From a checkpoint of a small multi-label image tagger.
Model: 48-pixel images, norm rmsnorm, activation relu.
Training: 10000 steps, batches of 256.
Rows from block 4 of a small multi-label image tagger, named by matrix and row number. Rows with one number belong to one neuron. Each number is 200 + 30 x the weight over its row's rms, rounded and kept within 0 to 999. All counts start at 0. After the name is the row's rms in percent of the matrix's.
After each neuron's rows are labels from the 100 images, of 14848, where the neuron reaches its highest value: "responds to" is what is common among them. Only what is clearly more common there than usual is listed. The data: Sentinel-2 satellite tiles (TerraMesh).
# fc1: MLP up (model.blocks.4.mlp.fc1.weight, 576x192), inputs 0-95
# fc2: MLP down (model.blocks.4.mlp.fc2.weight, 192x576, transposed), outputs 0-95

fc1.428,103,233,168,206,166,185,154,191,257,197,221,171,248,174,243,188,221,233,204,219,188,203,195,176,187,183,252,237,162,169,240,165,193,187,224,191,222,238,111,248,218,181,197,179,173,197,197,210,195,214,250,210,202,184,162,145,177,235,169,174,176,187,187,195,174,182,193,145,170,252,234,181,191,180,138,202,191,208,189,164,209,201,184,144,190,249,206,207,167,214,164,162,219,195,213,146,195
fc2.428,092,205,238,192,186,277,201,170,152,208,138,227,163,215,180,208,198,205,188,187,216,241,217,218,205,260,139,202,175,174,136,276,215,182,171,198,147,196,196,126,183,231,206,192,147,237,196,194,202,231,165,205,197,232,239,223,259,268,235,214,185,205,223,163,191,189,213,202,162,226,174,245,172,186,202,214,232,201,230,203,201,153,165,259,216,140,201,188,174,159,263,214,157,200,205,178,193
responds to: main land cover: trees

fc1.503,101,151,180,227,200,201,139,181,186,204,187,187,230,146,213,228,241,190,186,254,215,174,145,165,233,164,182,231,247,172,188,204,234,185,205,173,163,203,172,199,222,145,237,219,182,232,145,225,249,222,161,194,177,195,243,233,177,228,225,249,181,197,133,240,197,204,132,259,201,198,207,200,179,194,237,245,202,176,158,218,220,154,223,196,199,162,166,180,208,181,225,175,192,260,161,192,175
fc2.503,086,222,217,192,227,224,220,180,185,179,202,182,182,202,198,173,210,133,233,199,168,186,215,212,153,254,240,215,236,179,217,184,181,204,167,193,200,205,249,174,148,190,154,200,214,187,239,162,179,177,236,157,216,240,143,172,193,185,196,176,233,199,202,169,194,191,211,201,207,253,204,152,186,184,137,151,208,182,230,149,214,184,137,176,219,219,181,230,161,161,240,221,197,208,212,184,225
responds to: main land cover: snow or ice

fc1.402,099,199,282,203,185,186,207,192,215,158,204,180,217,234,187,197,189,202,261,210,247,188,193,165,201,241,166,184,238,210,216,237,179,209,223,228,157,241,225,195,225,215,209,189,196,183,209,212,217,194,145,145,141,219,171,192,213,189,134,203,180,222,228,188,214,246,235,169,175,191,188,247,202,188,153,217,199,158,257,186,247,232,189,227,197,210,190,203,212,186,229,181,254,225,233,190,241
fc2.402,100,206,204,189,160,191,242,218,213,228,203,197,173,186,245,200,183,255,178,225,190,184,209,174,191,177,196,227,173,173,171,222,184,217,165,188,181,229,210,174,199,201,191,199,217,201,162,202,253,223,170,208,214,193,188,158,161,194,253,159,188,162,177,242,174,239,167,237,215,198,234,192,248,241,250,215,224,197,256,186,195,216,221,131,237,178,256,180,181,174,238,219,222,169,231,231,236
responds to: main land cover: snow or ice

fc1.419,105,179,200,196,204,202,162,188,255,237,185,193,195,260,211,202,181,255,283,172,171,190,147,234,222,203,251,235,237,160,208,165,182,214,235,233,140,206,202,261,192,232,197,246,217,148,239,203,184,241,182,200,217,220,179,214,183,214,191,194,246,233,201,191,234,188,242,195,165,245,231,154,198,220,179,242,194,204,209,200,145,172,204,185,201,213,195,200,202,205,216,224,177,187,176,131,227
fc2.419,098,177,226,146,204,212,197,168,204,197,206,242,216,205,235,222,242,214,184,208,199,207,185,189,204,145,216,226,199,231,185,273,191,228,201,219,233,180,196,177,187,188,248,235,177,201,214,188,263,161,203,157,197,188,158,152,206,200,226,189,251,178,209,261,201,191,224,220,240,164,208,251,201,240,224,217,193,221,141,225,234,208,201,259,216,227,223,189,209,236,225,158,189,154,222,248,178
responds to: crops; main land cover: crops

fc1.541,101,202,139,219,218,198,168,154,217,205,194,201,168,183,189,231,200,195,240,200,228,224,198,223,222,183,220,185,200,140,174,170,182,213,209,218,213,196,172,218,150,197,149,172,214,167,215,162,165,254,195,205,254,220,172,246,235,263,218,187,191,237,135,237,152,194,182,208,200,159,219,231,219,166,170,224,196,180,231,193,160,183,195,218,146,235,207,202,231,211,200,226,196,235,224,224,165
fc2.541,096,138,184,224,225,217,153,194,221,205,206,218,203,197,213,186,247,209,213,187,200,177,232,155,196,186,230,197,211,244,244,155,214,212,191,167,180,229,223,192,176,204,165,210,155,230,235,156,210,218,230,173,164,240,227,118,238,181,211,176,151,231,249,200,208,188,188,130,227,218,176,168,186,193,188,230,152,205,193,180,197,159,154,171,231,168,213,187,198,197,187,219,217,219,217,223,181
responds to: main land cover: snow or ice

fc1.214,098,180,140,209,174,159,229,188,252,165,200,179,222,225,210,181,151,220,240,217,205,230,216,185,179,174,241,202,143,224,261,143,230,233,148,213,238,199,181,204,202,199,227,147,222,197,211,188,219,215,268,124,221,197,201,204,193,187,204,172,223,218,225,165,196,263,229,176,208,199,179,194,234,255,192,265,203,222,189,199,180,231,205,191,223,202,170,221,201,233,214,180,178,206,175,133,250
fc2.214,085,185,254,213,231,227,247,200,219,221,216,176,189,208,178,230,236,190,165,195,163,186,216,182,213,201,202,193,251,166,226,224,167,216,221,230,202,200,202,225,199,186,190,202,217,207,210,240,207,152,203,275,162,236,200,222,241,205,135,236,174,177,180,193,198,173,186,207,212,170,185,247,209,191,197,135,185,164,261,196,232,198,226,207,239,154,188,259,165,163,190,242,153,184,162,222,228
responds to: snow or ice; main land cover: snow or ice

fc1.559,100,172,251,194,193,214,241,212,208,243,159,204,190,179,206,221,205,156,214,179,194,209,212,175,180,170,149,244,252,167,235,218,239,233,224,180,241,170,173,172,215,192,225,176,199,197,181,177,248,205,207,227,217,246,154,173,130,199,201,214,177,210,182,221,247,206,168,189,189,183,281,201,208,156,179,146,179,208,204,153,209,183,148,174,224,182,214,188,248,226,195,166,188,187,162,140,204
fc2.559,097,193,196,191,214,178,196,208,169,205,239,204,222,265,193,224,178,173,152,210,222,188,189,177,171,136,280,147,161,224,215,195,175,157,148,181,228,174,190,157,184,179,231,204,194,195,190,249,180,160,196,212,139,176,204,181,183,271,215,213,195,175,220,191,169,205,181,199,133,218,183,188,214,231,231,226,225,193,219,277,183,258,207,187,115,160,188,225,225,164,223,199,239,142,180,222,231
responds to: snow or ice; main land cover: snow or ice

fc1.188,114,154,140,234,210,286,227,176,195,195,200,267,160,239,277,206,176,211,196,172,202,171,242,207,223,171,180,183,218,174,254,222,171,252,185,203,218,233,213,197,217,259,184,159,206,177,184,245,185,148,209,177,186,227,161,240,178,202,242,225,198,218,242,208,250,149,216,198,216,151,222,191,191,175,224,151,262,200,197,171,135,229,192,205,190,195,224,219,205,200,139,148,176,184,202,240,204
fc2.188,117,201,264,199,233,159,178,165,185,185,194,184,190,207,133,218,217,164,173,193,191,197,187,223,203,181,196,267,214,239,263,150,230,144,167,247,275,182,218,197,184,187,206,201,178,241,181,200,234,198,254,187,186,207,248,242,202,227,248,172,187,189,168,182,200,155,191,185,178,234,186,172,221,171,208,218,144,150,222,211,206,228,164,216,138,181,151,194,168,186,193,167,190,222,143,229,178
responds to: snow or ice; main land cover: snow or ice

fc1.323,094,192,180,207,225,162,244,207,240,178,147,245,210,160,246,190,176,192,255,196,206,151,154,202,164,248,245,138,209,293,166,242,227,248,202,191,195,244,180,194,243,223,189,182,198,216,226,199,201,171,204,139,163,200,199,169,191,226,196,199,197,164,191,169,207,199,177,227,211,176,194,218,201,186,178,227,203,213,225,182,240,186,173,203,241,239,181,203,223,214,207,220,191,225,181,242,283
fc2.323,089,176,218,249,148,220,203,200,207,260,201,154,220,207,239,204,169,171,164,206,177,209,199,167,204,171,158,200,209,122,210,233,128,182,143,206,198,158,207,224,129,191,186,176,189,206,192,193,210,177,216,247,175,207,174,194,234,238,234,182,162,233,147,160,170,215,192,190,201,224,196,190,183,240,191,209,187,203,197,185,169,217,223,176,247,189,239,188,228,180,255,142,213,216,253,151,171
responds to: main land cover: snow or ice

fc1.126,097,270,189,171,247,188,240,208,187,206,235,192,215,209,228,218,210,161,177,187,201,223,226,274,195,184,197,223,216,218,231,154,223,173,198,255,249,155,205,193,203,132,185,177,215,193,234,213,246,208,253,192,192,211,228,206,230,219,230,234,198,165,160,180,147,206,217,260,174,234,233,237,187,169,220,164,176,210,154,185,188,240,242,166,188,213,198,211,211,230,211,261,197,250,193,181,175
fc2.126,125,177,229,191,201,224,185,223,214,155,188,261,183,189,236,186,223,271,200,216,217,223,230,216,241,209,195,239,205,192,163,194,202,235,237,228,165,228,169,191,201,234,190,210,235,193,225,204,201,251,136,186,211,155,209,188,183,201,192,173,197,226,206,189,244,235,174,267,254,183,274,214,179,209,206,203,175,183,180,230,226,179,230,237,191,260,264,146,163,233,207,255,206,196,280,207,215
responds to: main land cover: trees

fc1.263,107,171,205,216,186,162,155,120,216,176,170,231,219,212,209,183,222,159,251,166,206,200,176,217,202,198,145,226,183,210,198,205,216,172,140,199,217,200,190,189,174,203,208,242,177,255,264,162,201,231,235,190,241,190,183,183,172,228,177,160,194,208,189,177,219,236,158,236,131,210,172,197,249,189,228,174,228,235,154,182,190,233,171,164,214,194,201,197,203,197,193,188,171,171,250,194,200
fc2.263,102,231,206,210,213,199,223,230,185,244,250,190,103,142,198,152,136,225,159,213,213,220,163,212,181,207,213,144,226,264,149,254,202,196,258,207,190,194,197,211,157,229,237,199,239,192,229,224,213,197,170,181,256,213,215,196,182,199,199,240,224,173,187,258,211,210,187,195,234,183,210,214,147,187,210,176,179,202,201,231,198,187,235,205,175,249,173,174,181,161,247,189,212,228,198,240,215
responds to: main land cover: trees; main land cover: water

fc1.505,100,222,212,186,162,183,158,219,252,204,204,155,163,218,253,212,236,253,233,245,191,194,229,203,152,224,189,194,203,214,186,190,182,154,206,284,222,201,186,227,212,193,218,230,272,263,229,224,203,172,154,216,248,221,180,182,186,197,171,189,169,226,253,237,199,217,181,169,203,182,183,247,192,190,228,186,181,168,207,199,243,222,207,194,207,183,153,187,229,189,164,197,190,198,186,158,227
fc2.505,097,150,230,210,228,205,200,164,192,239,198,243,222,212,139,139,167,173,179,179,209,244,145,180,175,237,197,184,229,237,203,199,250,177,148,163,199,191,210,180,277,162,156,257,207,212,161,199,187,201,205,184,201,222,249,178,238,201,159,171,243,229,219,215,162,194,193,226,185,213,203,189,223,213,226,180,199,213,209,220,212,256,202,164,181,202,189,185,93,207,211,149,209,155,210,237,163
responds to: snow or ice; main land cover: snow or ice

fc1.553,101,189,244,255,191,175,210,151,161,241,187,225,177,188,217,183,192,137,248,198,178,169,195,203,224,229,185,202,192,209,242,247,213,218,213,192,206,210,167,183,204,155,219,136,232,159,146,200,257,181,187,229,187,150,249,193,189,179,205,242,200,193,194,156,217,177,225,145,237,150,170,214,182,188,147,230,190,184,262,214,216,228,207,222,233,232,184,192,157,264,169,193,187,179,194,194,230
fc2.553,088,213,181,183,143,184,216,220,174,231,200,188,155,187,218,211,208,214,235,223,234,139,185,158,262,222,147,207,155,202,164,208,194,228,218,203,196,202,202,166,174,191,171,266,205,191,171,198,187,201,188,181,197,211,129,194,155,202,187,176,196,171,155,197,231,231,189,175,244,211,212,194,193,267,196,182,197,220,207,173,170,239,225,160,214,193,244,178,240,189,224,228,229,200,228,203,250
responds to: snow or ice; main land cover: snow or ice

fc1.365,096,184,171,199,199,220,255,253,201,245,244,226,147,221,236,200,202,239,263,216,204,232,201,195,225,199,216,251,206,191,196,197,148,234,180,199,135,172,188,162,278,252,159,214,146,182,217,183,118,174,202,257,205,197,215,187,215,209,233,207,163,168,150,184,226,187,192,171,191,258,201,259,201,188,195,187,254,144,196,174,175,204,193,241,226,157,169,207,241,184,172,142,161,205,186,175,205
fc2.365,087,127,216,198,177,256,213,190,158,193,193,178,219,160,195,215,177,188,190,164,226,218,196,204,192,145,199,189,197,198,170,237,165,174,181,271,221,194,228,188,167,237,231,177,222,150,177,226,195,191,198,175,205,178,133,183,170,222,195,225,241,167,191,211,229,207,239,206,226,145,208,236,218,255,178,242,228,218,176,203,189,242,200,196,170,231,195,140,239,275,209,246,183,214,205,197,229
responds to: snow or ice; main land cover: snow or ice

fc1.181,097,193,222,238,219,236,227,155,220,183,187,204,193,244,170,231,215,222,232,186,232,267,221,228,161,197,189,213,183,180,204,239,161,186,171,242,148,210,203,175,180,199,163,187,211,232,185,248,202,183,220,198,187,165,137,270,212,236,152,250,168,218,220,207,206,214,176,217,133,180,234,145,201,196,254,200,165,203,169,167,212,183,233,188,152,218,180,238,129,229,153,197,213,167,242,181,245
fc2.181,090,183,197,206,228,148,173,200,184,225,205,143,195,176,235,209,172,188,174,243,185,177,209,191,160,185,214,145,219,223,205,173,204,203,202,190,204,183,197,249,218,166,199,241,221,211,238,215,188,155,166,197,257,231,238,146,180,175,187,138,219,150,169,220,213,203,226,136,230,149,203,229,191,190,123,203,193,158,206,143,163,193,209,177,179,176,159,247,221,156,228,193,174,219,161,192,164
responds to: main land cover: trees