A small multi-label image tagger, trained from scratch: activation relu.
Rows from block 5, named by matrix and row number. Rows with one number belong to one neuron. Each number is 128 + 32 x the weight over its row's rms, rounded and kept within 0 to 255. All counts start at 0.
# fc1: MLP up (model.blocks.5.mlp.fc1.weight, 576x192), inputs 96-191
# fc2: MLP down (model.blocks.5.mlp.fc2.weight, 192x576, transposed), outputs 96-191
fc1.46 [101 125 152 118  84  85  91 104 162 117 102 106 100 166 131  95 131  73 138 149 141 167 146  94 128 165 192 108 109 109 144 109  96 162 144 118 153 174 125 163 144 148 222 140  65  91 118 105 115  53  60 108 149 118 149 148 143 114 135 159 102  99  68 150 123 138 188 121 103  92 135 110 133 150 113 132 110  91  57  87  88 146 148 135 142 166 137  75 146 101 144 129 143 102 152  92]
fc2.46 [134 103 113 122 180  99 174 117  98  74 169 128 156 144 144 138 150 128 105 146  97 137 100 109 113 134 102 170 181 156 143 133 160  93  44 152 205 118 127 109 178 176 141 136 175 161 161 114 110 167 137 136 187 149 118 103 101 156  93  40  84 122 155  87  89 129 113 132 123  59 150 125 116 143 149 164 132  62 188 125 171 173 117 130 119 142 168 179 128 146 141 138 122 142 161 237]
fc1.47 [137 139 141 131 108 125 162 137 178  72 122 151 105 136  82  84 137 164  80 154 110 123 130 196  66 118 116 162 165 116 103 116 132 109 116 129 196 123  69 142  96  57 131 161 114 134  72 126 177 185 120 105 109 172  90 124  86  85 161  96 165 193 123 123 169 106 101 133  86  99 142 148 120  65 101 131 149 130 101 123 107 116 101 155 105 151 186 149 135 100 186  54 107 202 133  81]
fc2.47 [102 120 155 103 138 120 155 153 102 184 155 115 122 132 103 186 130 120 150 139 121 120 100  88 145 136 125 118 114 157 142 121 108 114  98 124  11 139 162 125 102 155 143 119 116 124 121  97 118 146  77 145 142 126 127 124 117 123 121 103 108 128 124 154 120 111  96 116 195 168 143 141 206 116 156  61 117 128 126 148 172 166 125 131 190 109  92  80  74  82  63 151 151 123  80 135]
fc1.48 [129  81 140 181  83 110  88 127 118 106 137  85 150 100  85 143 169 113  90  92 101 144 157 165 216 118 121 113 120 114 121 163 178 159 107 113 132 150 133 121 109 136 150  64 137 121 176 118 148  98 156  64 165 124  87 141 160 122 150  95 130 174 104 133 176 139 120  97 100 131 148 117 175 165 143 141 103  91 147 155 128  86 133 139 113 146 158 122  85 126 126  74 174 146  57 118]
fc2.48 [151 163 125  91 129 140 156 114  89 135  86 186 165 160 108 146 157 147 167 113 140 114 109 128 110  81 164 150 111 129  53 120  96 130 181 139 119 119 148 117 167 163 100 111  34 105 116 107  91 139 131 124 121 154  94 146  92 153  56 139  76 112 151 118 124 156 143 123 212 131 103 159 160  95  70 143 174 214 119 119  93 124  93 121  87 119 154 133 108 133 117 136  85  72  98 129]
fc1.49 [106 140 143 150  82  67 132 116 102 105 142 115 100 193 107  88 103  73 113 135 133 152 106 105 135 175 139  91 102 102 120 155 106 110 156 152 104 193  92 119 111 100 155 160 110  99 120 116 158 122 129 159 142 109 157 176 183 109 146 146 189 161  79 107 136  90 114  38 165 126 104 128 154 170 125  98 102 159 124 151 118 128 104 125  97 170 101 130  62  96 172  83 114  88 127 184]
fc2.49 [ 98 146 108  95 130  99 169 129 166 119 117  99 141 138 139 164 112 139 144 151 150 123 159 158 152  30 133 124 105  96 139 196 109 122 111  88 182 132 154 130 132 154 117 102 136 155 154 145 120  70  89 102  80 155  96 135  80 114 101 122 126 132 171 124 102  68  60 120 124 121 150 166  85  98 135 181 114  94 122 183 144 153 152 138 148 102 156 132 132 152  76 141 106 151 104  91]
fc1.50 [129 190 173 108 147 192 162 144 173  64 128 158 106 144  75 102 113 127  69 142  96 169 106  77 102 178 108 184  85  93 100 135 158 129 157 138 140 142 126  55 132 159 114 130 151 144  85  87 126 156 111  80 160 140 176  80 133 115 136 115 128 120  73  83 127 163 121 152 140 163 164 139 117 169 132 124 103 162 121 131 112 109 140 106 165 126 212 127 171 134 187 127 137 167 136 139]
fc2.50 [148 101 103 163 156 113 108 106  61 182 139 118  97  66 177 126 133 115 134 141 179 133 226 164 148  73 108  95 164 159 129 129  80 127 120 145 139 107  99 147  96 138 104 146  97 129 158 132 122 155 131  92  27 183  79 155 125 129 117 182 147 115 151 166  94 147 104 118 119 154  85 156 103  84 132 162 179 178 139 182 106  85 118 123  95 115  59 186 143 116  54 159 117 108 138  92]
fc1.51 [173 152 120  81 146 198 183 110 133 157 150 161  86 175 102 119 135 130 157  92 143 132 115 141 139 128 182 151 176  96 105 149 166 154 104 110 101 104 142 158 178 122 130  88 126  82 154 127 108 165 155 152 129 124 127 131 142 130 110  73  91 111 205  88 162 109  82 178 140  90 180 103 108 130 106 137 128 165 125 143 137  68  73 122 124  87 159 170 115 108 102 163 223 184  94  92]
fc2.51 [ 70 121 204 131  83 144 108 151 147  80  89 138 157 111 159 127 108 115 179 152  87 158 180 125 139 168 130 113  53 121 129  93  94 154 126 166 110 168 114 180 102  99 147 176 170 134 108 147 167  99 155  86 160 115 179 115 167  68 149 140 141 169  85 183  93 118  99 129 141 115 138 109  80 103 215 147 142 108 101 127  75 101 174 148  89 144 109  99 112 157 144 127 142 109 201 134]
fc1.52 [135 127 140 147  82 118 127 120 122 112 160 118 135  93 114  91 128 106 112 153 159 145  63  89 104 155 126 101 123 129 149  86 121 151 164 223 154 108 162 109  76  68  64 130 179 135 190 135 157 110  87  74 104 114  88 126  96 162  89  99 111 134 134  70 117 153  81 111 123 109 131  59  34 120 189  53 133 176  89 130 175 129 162 137 125 193 174  97  94  65  89 129  97 149 111 143]
fc2.52 [119 191 138 124 173 126 118  74 126 147 120 143  91 141 142 102 149  44 148 128 124 142 192 146 139 138 141 146 145  92 123 147  96 117 102  93 127 119 142 171 123 170 132 199 106  61 147 131 146 109 112 232 157 160 138 125 130 138 171 123 127 147 128 121 149 125 128 129 124 112 132 134 183 138 152 162 114  91 118  91 134 163 127 148 219 134 127 139 147 181 175 151 126  88 120 111]
fc1.53 [102 123 166 158 175 129 141 125 172  89 143 179 103 119 133  96 108 156 144 159 113 118 153 145 140 187  80 103 147  83 166 104 127  99 116 181 108 178 120 121 158 121 102 170 150 111  53 180  98 125 104 151 129 169  76 136 174 141 171 174 134 154 143 119 139 124 137 111 131  94 127 101  96  33 145 175 146 106 199 185 123 114 127 153 131 122 103 131 118 139 172  80 105 144 142 190]
fc2.53 [120 140  99 136 144  74 128 167  74 132 131 123 118 182 121 151 106 161 158 126 150 143 119 125 102 103 162 228 145 165  97 161 115 100 128 105 133 122 140 139  83 166 126 103 131  82 134 103 175 109 123 139  45 152 193 172  81 108 109 114 158  74 149  95 176 143  69 174 126 153 139 122 189 213 150 138 134 197  73  84 183 122 116 119 129  92 119 136 133  98 101 121 119 128  90 126]
fc1.54 [132 154 137 156  36 153 135 145 147  96 129  83  63 170 101 134  98 120 109  55 112 103 178 108 159 129 111 112 130 118 137 159 133  78 158 136 104 132 117 147  78 124 120  83  92 127 126 167 101 119  74 172 100 121  87 120  96 206 173  73 117 206 178 114 164  68 125 174 130 120 117 102 146  67 109 153 117 111 124 134  82 161  90 174 151 118 152 120 105 164  62 132  91 143  96 109]
fc2.54 [ 93 111 100 145 141 158 140  96  71 154 139 147 160 158 164 140 152 184 145 152 143 145  66 126 125 182 131 148 141 139 110 121 159 120 170 134 158 120 120  96 199 151 149 126 110 141 187 128 147  62 136 141 114 145 125 173 143 151  93 184 105  93 107 178 165 121 154  93 160 113 133 137 122 119 170 113 121 180  96 175 161 202  95  65  74 136 109 118 153 138 126 141 147 104  96 110]
fc1.55 [132 153 101 116 197 159 140  77 184 151 212 134 136 128 200 153 126 150 152 122 147 140  92 164 146  78 142  94 147  94 160 103 103 163  85 106 154 122 146  82 128 148 193 161  75 151 104 118 193 148 123 116 160  83 114 144 103 128 125 201  75 177 175 110 114 122 127 110 108 128 132  89 205  63  77 127 159 150 134 128 100 108 119 108 152 202  93 144 172  84 127 130 147  87 121 184]
fc2.55 [111 101  72 109 132 115  95 150 119  50  73 114 188 146  67  77 135 136  99  96 148 106 161 118 138 126 106 159 166 142  49  40 114 114 150 168 118  71 144 146 168 111  84 120 159 142 139 136  81 109 134 135 179 142 137 101 132 106 132  76 121 120 150 184 147 134 105 111 151 110 137 133 103 122  95 106 107 134 106 148 134  78 106 155 101  66 160 133  90 174 127 168 148 169 134 132]
fc1.56 [ 98  79  93 155 133  97 148 125 124  87 148 131 127  85  63 163 135 201 188 161 108  93 113 118 164 105  50 143 132 145 157 122 147  49 159 150 134 105 157 100 142 122 122 153 101 156 145 103  69 142 106 116 197 149 118  97 129 144 115 106 106 158 141 176 101 143 199 107 147 114 117 167 122  67  68 151 121 140 170 149 118 146  94 130  85 117 109  86 139 101 174 105 117 155 109 135]
fc2.56 [170 135 126 126  78 145 122 109 167 168 181 145  82 155 133 161 137  70  93 119 136 166 158 172 138 113 129  79  92 123 136 144 138 142  61  96 111 123  83 125 115 169 156 101 122  90 113 127 139 142 172 142  85 147 139 152 122 122 108 188 105 123 153 113 132 141  72 196 105 147 247 127 152 190 158 171 130 119 129 130 127 111 131 173 167 116 153 162 103  98 116 156  73  73 167 145]
fc1.57 [130 131 128 174 176 119  87 119 107  92 157 113 155 142 141 126 148 106 153 174 100 108 129 175 149 148 132 138 132 104  87 122 122 125  79  97 143 106 133 112  97 101 127 135 121 144 124 112 173 166 129  90 155 142 116  82 123 148 187 135  86 149 113 107 135 146 115 143  60 139 178 176 108 166  45  99 177  57 150 131 172 150 139 131  99 116 115 116  70 112 135 123  65 117 116 161]
fc2.57 [ 76 139  93 119  70 104 174 144  83 140 109 163 108 152  82 110 124 121  68 111  83 140 105  84 107  92 116 132 136 136 114 173 145 125  95 136 107 170 130 171 137 120  87  94 109 104 107 136  64 130  93  93 103  87 171 119 117 123 113 153 151 159 170  70 113  96 145 113  97 167 122 128 180 144 123 164 175 155 168 131 169 148 141 149 151 156 214 137 148 137 139 144 146 152  85 116]
fc1.58 [121 128 191 160 190  95 139 170 173 120  85 139 107 147 163 214 101 181 145 150 152 137 145 158 123 163 162 124 135 181  99 153 119  96 115 118 123 142 109  97 141 167 151 159 108 153 114 163 163  98 137 104 159 154  94 169 146 119 130 143 105 118 103 154 139 100 149  38 107 157  94 113 109  93 148 120 130 145  83 130 171 119  45 161 157 115 142 111 186 111 144 138 139 126 188 161]
fc2.58 [171  78  89  69 159 122 157 113 134 149 145 144 174 121  89 135  96  95 123  94 128  65 141 149 102 121 120  95  88 124 107 123 125 156 166 144 118  36 185 130 196 116 116 158 154 124 128 117 126 135 134 177 111 150 172 146 118 156 109 143  82 123 146 117 149 133 131 155 106 132 102 146 178 166 119 170 122 137 148  46 135 147 198  88  75 105  76 140 135 157  91 188 123 134 149 127]
fc1.59 [127 179 127 135  96  80 127 124 145 104 155  72 128 131 132 129  87  82 131 131  80  70 154 128 186 115 122 173 162  92  91  87 134 129 132 124 160 177 153 162  88 129 119 136 145 159 136 160 148 126 106  81  54 158 126  63 116 107 105 182  88 137  80  90 143 120 150 141 135 190 103  71 196 114 140 104 148 145  86 145 155 165 149 115  93 104 104  75  97  91  28  92 162 104 104  98]
fc2.59 [109  96 125 114 144 147 134  91  66  92 155 180  67 152 128 146 126 108  56 121  91 124  49 145 142 134 126  55 137 164 119  91 115 140 147 172 167  98  85 154  83 151 145 186  96 108 117 117  74 172 118 159 182 157 166 173 143 112 151  89 150 113  99 191 104 182 144 117 130 141 147 176 137 128  89  81 149 130 101 104  94 149 164 118  92 132 128  99 163 124 127  98 141 169 175  78]
fc1.60 [169 179 163 137 175 174  91 109 143 111 161  76  59  77 155 114 124 131 150 103 145 127 151  44 109 142 124 129 117 115  77 155 115 182 120 138 119 174 175 160  94 148 111 168 167 183 145  98 176 194 120  43 170 118 174 120  85 139  69 161 133 143 154 126 132 132 121 176 120 186 139 121 152  88  83 133 114 135  89 125 118 106 214 112 125 104 108 117 146 188 114 136 157 145 124 145]
fc2.60 [138 202 160  98 105 163 154 189 162  90 123 123 192 102 218 133 126 149  75 200  96  97  97 133 137 131 163 142 118 110 128 144 132 155 143 132 125 109 133 124  99  96 153 172 134 105  63  94 113 140 189 119 120 147 135 119 141 129 164 116 103 127  63  96 161 175 164 109 115 101 115 141  92 107 142  77 178 101 160 112  26 104  82 138 128 114 111  47 115  98 187 132 132 109  98 130]
fc1.61 [112  89 143 145 134 177 152 176 124  99  31 108  82 104 129 142 153 103 113 108 117 173 123 130 116 116  85 123  59 114 122 135 182 103 156 141 104 131 182  73 174 128  94 144 140 151 106 165 152 148 152 100 126  48  95 104 161 111  88 117  92 100 110  59  98 108  71 151 113  91 166 145  88  93 122 146 118 126 135 107 127 133  95 169 126 126 118 138 106  67 150 127 121 135 103 180]
fc2.61 [175 156 163 169 135  55  99 135 131 174 184 151 130 113 127 108 115 138 118 154 143 144 165 140  99  99 112 117 221 188  87 141 123 155 165  98 153 117 108 171  80 176 112 102 103 141 149 104 123 136  69 139 137 175 146 138 150 159 146 173 189 139 142 197 178 135 123 127 145 131 120 121 106  88 150 145 175 182 154 185 151 126 171 126 114 109 138 189 172 119 111 130 137  91 105  97]
fc1.62 [ 75 111 141 184 167 132 129 142 174 144 177 150 163 116 129 147 130  85 150 130 143 108 117 103 127 167 150 142 105  64 137 140 112 107 169 156 124 109 155 124 130 113 136 194 127 102 143 161 177  44 122 146 200 149 123 168 118 166 172  96 119 139 179 117 154 147 110 133 112 200 120 123  77 158 103 141 163 130 121 165 121 170 151 106  93 198 179 104 158 112 141 153 204 124 137 189]
fc2.62 [165 131  60 134 115 100 148 127 128 139 112 152 130 125 120  95 136 168 160  91 114  81 169 151 173  48 135 171  99 148 126  95 114 101 104 126 136 106 128 188 153 109 118  99 131 141 118 167 180 152 196 168 169 114 126 162 102 133 118 167 105 120 103 154  81 100 178 144 154 127 110 134 174 114 161 176 131 160 131 119 145  77  92 168 131 112 100 169 143 148 122 126  60 128  80 138]